Rows from block 3 of a small self-supervised audio encoder (BEST-RQ), named by matrix and row number. Rows with one number belong to one neuron. Each number is 128 + 24 x the weight over its row's rms, rounded and kept within 0 to 255. All counts start at 0.
After each neuron's rows are labels from the 100 clips, of 14976, where the neuron reaches its highest value: "peak on" is the class under the peak. Only what is clearly more common there than usual is listed. The data: synthesized solo parts of chorales (CocoChorales). In brackets: how many of the 100, against the usual share in percent.
# fc1: first MLP up (model.blocks.3.ff1.fc1.weight, 576x192), inputs 28-55
# fc2: first MLP down (model.blocks.3.ff1.fc2.weight, 192x576, transposed), outputs 28-55

fc1.198 [122  89  92 128 149 128 107 135  87 154  87  85 115 143 156 169 128 118 128 128 116 128 148 111  86 128 153 135]
fc2.198 [ 97 128 128  81 164 128 121 128 128  77 102 102 203 116 137 135  99 176 144 135 128 176 128 145 102 165 128 128]
peak on: C5 (52 vs 3.6); C#5 (36 vs 3.5)

fc1.181 [128 111 128 128 135 191 128 157 128 128 102 128 165  92 115 128 128 137 128 153 112 159 118 117 128  88 102 120]
fc2.181 [128 128 115 139 148 157 107  85 175 107  71 110 161 146 155 165 123 172 108 122 128 153 139 136 128 161 128 148]
peak on: C5 (81 vs 3.6)

fc1.317 [128 106  84 184 169 129 128 128 128 183 124 104 141 128 149 128 125 154 128 120 128 137 112 107  76 141 110 128]
fc2.317 [112 184  93 128 156 123 124  99 128 128 128 113  86 185 144 168 154 142 128 128 103 158 129 120 113 153  92 128]
peak on: F5 (40 vs 2.9)

fc1.517 [110 128 128 128 110 104 133 137 155 128 128  94 128 122 159 128 137 109 128  75 128 182 103 128 135 128 100 114]
fc2.517 [ 63 147 128 128 128 124 128 116  67 134 128 128 128 135  91 128  74 148 111 117 104 128 161 143 100 104 128 185]
peak on: G3 (32 vs 1.7); D#5 (27 vs 3.2)

fc1.495 [128 127 107 125  82 128 132 176 101 135 128 103 100 128 122 128 135 166 150 145 106  94 128 132  87 128 121 100]
fc2.495 [ 92 128 128 128 128 130 115 120 144  61 128  92 136 118 128 128 114 154 131 165  95  98 128 144 174 128 102 151]
peak on: silence (43 vs 12.2)

fc1.180 [123 162 122 160 128 117  85 128 134 113 117  93 128  79 128 128 162  82 128 128 134  64 118 117 152 128  73 128]
fc2.180 [128 111  65 117 128 142 151  82 138 103 171 150 120 132 108 127 106 128  93 134 147 111 121 138 128 128 133 100]
peak on: C5 (68 vs 3.6); G#3 (28 vs 2.3)

fc1.324 [ 99 128  98 128 128 128 102 137 128  71 113 150 105 128 128 146 128 128 109 128 128 128 128  94 149 159 117 134]
fc2.324 [114 128 128 128 128 111  96 131 128 128 155 128 128 166 112 128 128 160 152 128 128 126 128 124 124 157 171 178]
peak on: F5 (100 vs 2.9)

fc1.266 [128  97 106 128 128 132  79 128 128 128  64  92 146 107 129 169 147  73 121 128 128 128 128 103  98 115 128 128]
fc2.266 [128  93 177 128 141 128 128 128  99 187 128 128 128 217 190 193 128 128 128 128 191 106 128 163 124 172 126 119]
peak on: F#4 (78 vs 3.2)

fc1.37 [ 84 102 139 128  96 128  96 115 109 144 124  96 128 160  99 162 137 116 123 149 158 145 172  99  90 128 128  87]
fc2.37 [128  96  93 128 151 128 128 135 128 105 159 103 169 169 123 131  78 142 128 149  80 128 121 169 128 128 128 116]
peak on: C5 (83 vs 3.6)

fc1.509 [134 152 118 148 128 128 128 128 128 103 106 119 112 114 141 128 146 137  89 128 155 147 128 146 146 128 128  70]
fc2.509 [ 99 126 128 147 128 128 129  98 110 128 110 136 152  89 115 128 128 122 169 125  75  80 174 128 108 138  74  96]
peak on: silence (94 vs 12.2)

fc1.76 [115 128 109 128 102 101 100 128 128 128 128 128 130 137 108 128 155 167 136 174 177 122 174 171 129 101 167 163]
fc2.76 [128 123  99 121 124 139 128 143 128 110 128 128  88  82 128 129 128 100 182  63  75 128 128  91 128 132 136 128]
peak on: F5 (27 vs 2.9)

fc1.187 [101 128 153 147 116 120 107 128  87 144 128 127  70 142 135  66 167 111 128  94 116 128 102 128 106 144 128 128]
fc2.187 [128  98 142  92 128  72 128 128 116 117 128 128 128 128 128  67 128 108 211  98 128 107 115 128 107 128 149  87]
peak on: F5 (79 vs 2.9)

fc1.440 [128 128 128 144 142 128 172  93 117 188 128 128 103  99 128 110 128  77  85 130 128 142 136  96 140 128 159 220]
fc2.440 [128 131 175 161 217 128 125 137 128  96 161 174 113 165 111 148  91 100 128 149 128 128 164 149 128 128 128 128]
peak on: silence (96 vs 12.2)

fc1.229 [129 120 128  97 151 128 128 158  99 148  95  85 118 144 174  78 128 128 160 128 128  99 102 128 182 115 142 112]
fc2.229 [119 109 128  93 174 165 115  94 123 146 102 108 128 131 154 119 125 154 145 128 128 120 143  98 184 144 129  97]
peak on: silence (100 vs 12.2)

fc1.133 [128 128 128 128 190 159 143 165 145 104 128 128 141 122 128 126 128 128 128 107 128 156 124 128 128 135 116  98]
fc2.133 [131 128 128  88 130 108 128 135  91 142 142 150 153 128  89 141 110  98 130 160 111 119  78 128 160 128 110 128]
peak on: G3 (40 vs 1.7)

fc1.110 [102 132 142 173 143 140 128 159  87 169 171 155 128 123 128 152 128 128 152 167 128 128 137 128 153 128 134  76]
fc2.110 [ 82 128  93 128 159 119  40 128 130 114 112 130 163 146 175 128 161 128 149 134  81 163 128 198 128 128 112 111]
peak on: F5 (26 vs 2.9)

fc1.103 [ 85 107 108 136 139  85 128 128  92 115 102 100 110 156 128 134 196 128  79 111 128 128  99 132 128 128 128  82]
fc2.103 [128 109 128 128 157 128 168 184 128 128 128  76 128 156 148 128  80 143 131 113  93 128  84 128 146 177  74 128]
peak on: G3 (37 vs 1.7); E4 (26 vs 3)

fc1.319 [ 66 128 109 143 128 110  70 128 128 156  85 172  76 128 128 158 106 128 130 111 170 128 183  94 128 138 121  78]
fc2.319 [115  81  63  70 107 145 128 154  88 111 122 128 128 132 128 128 110  83  93 105  64 128 126 128 118 134 184 128]
peak on: C5 (85 vs 3.6)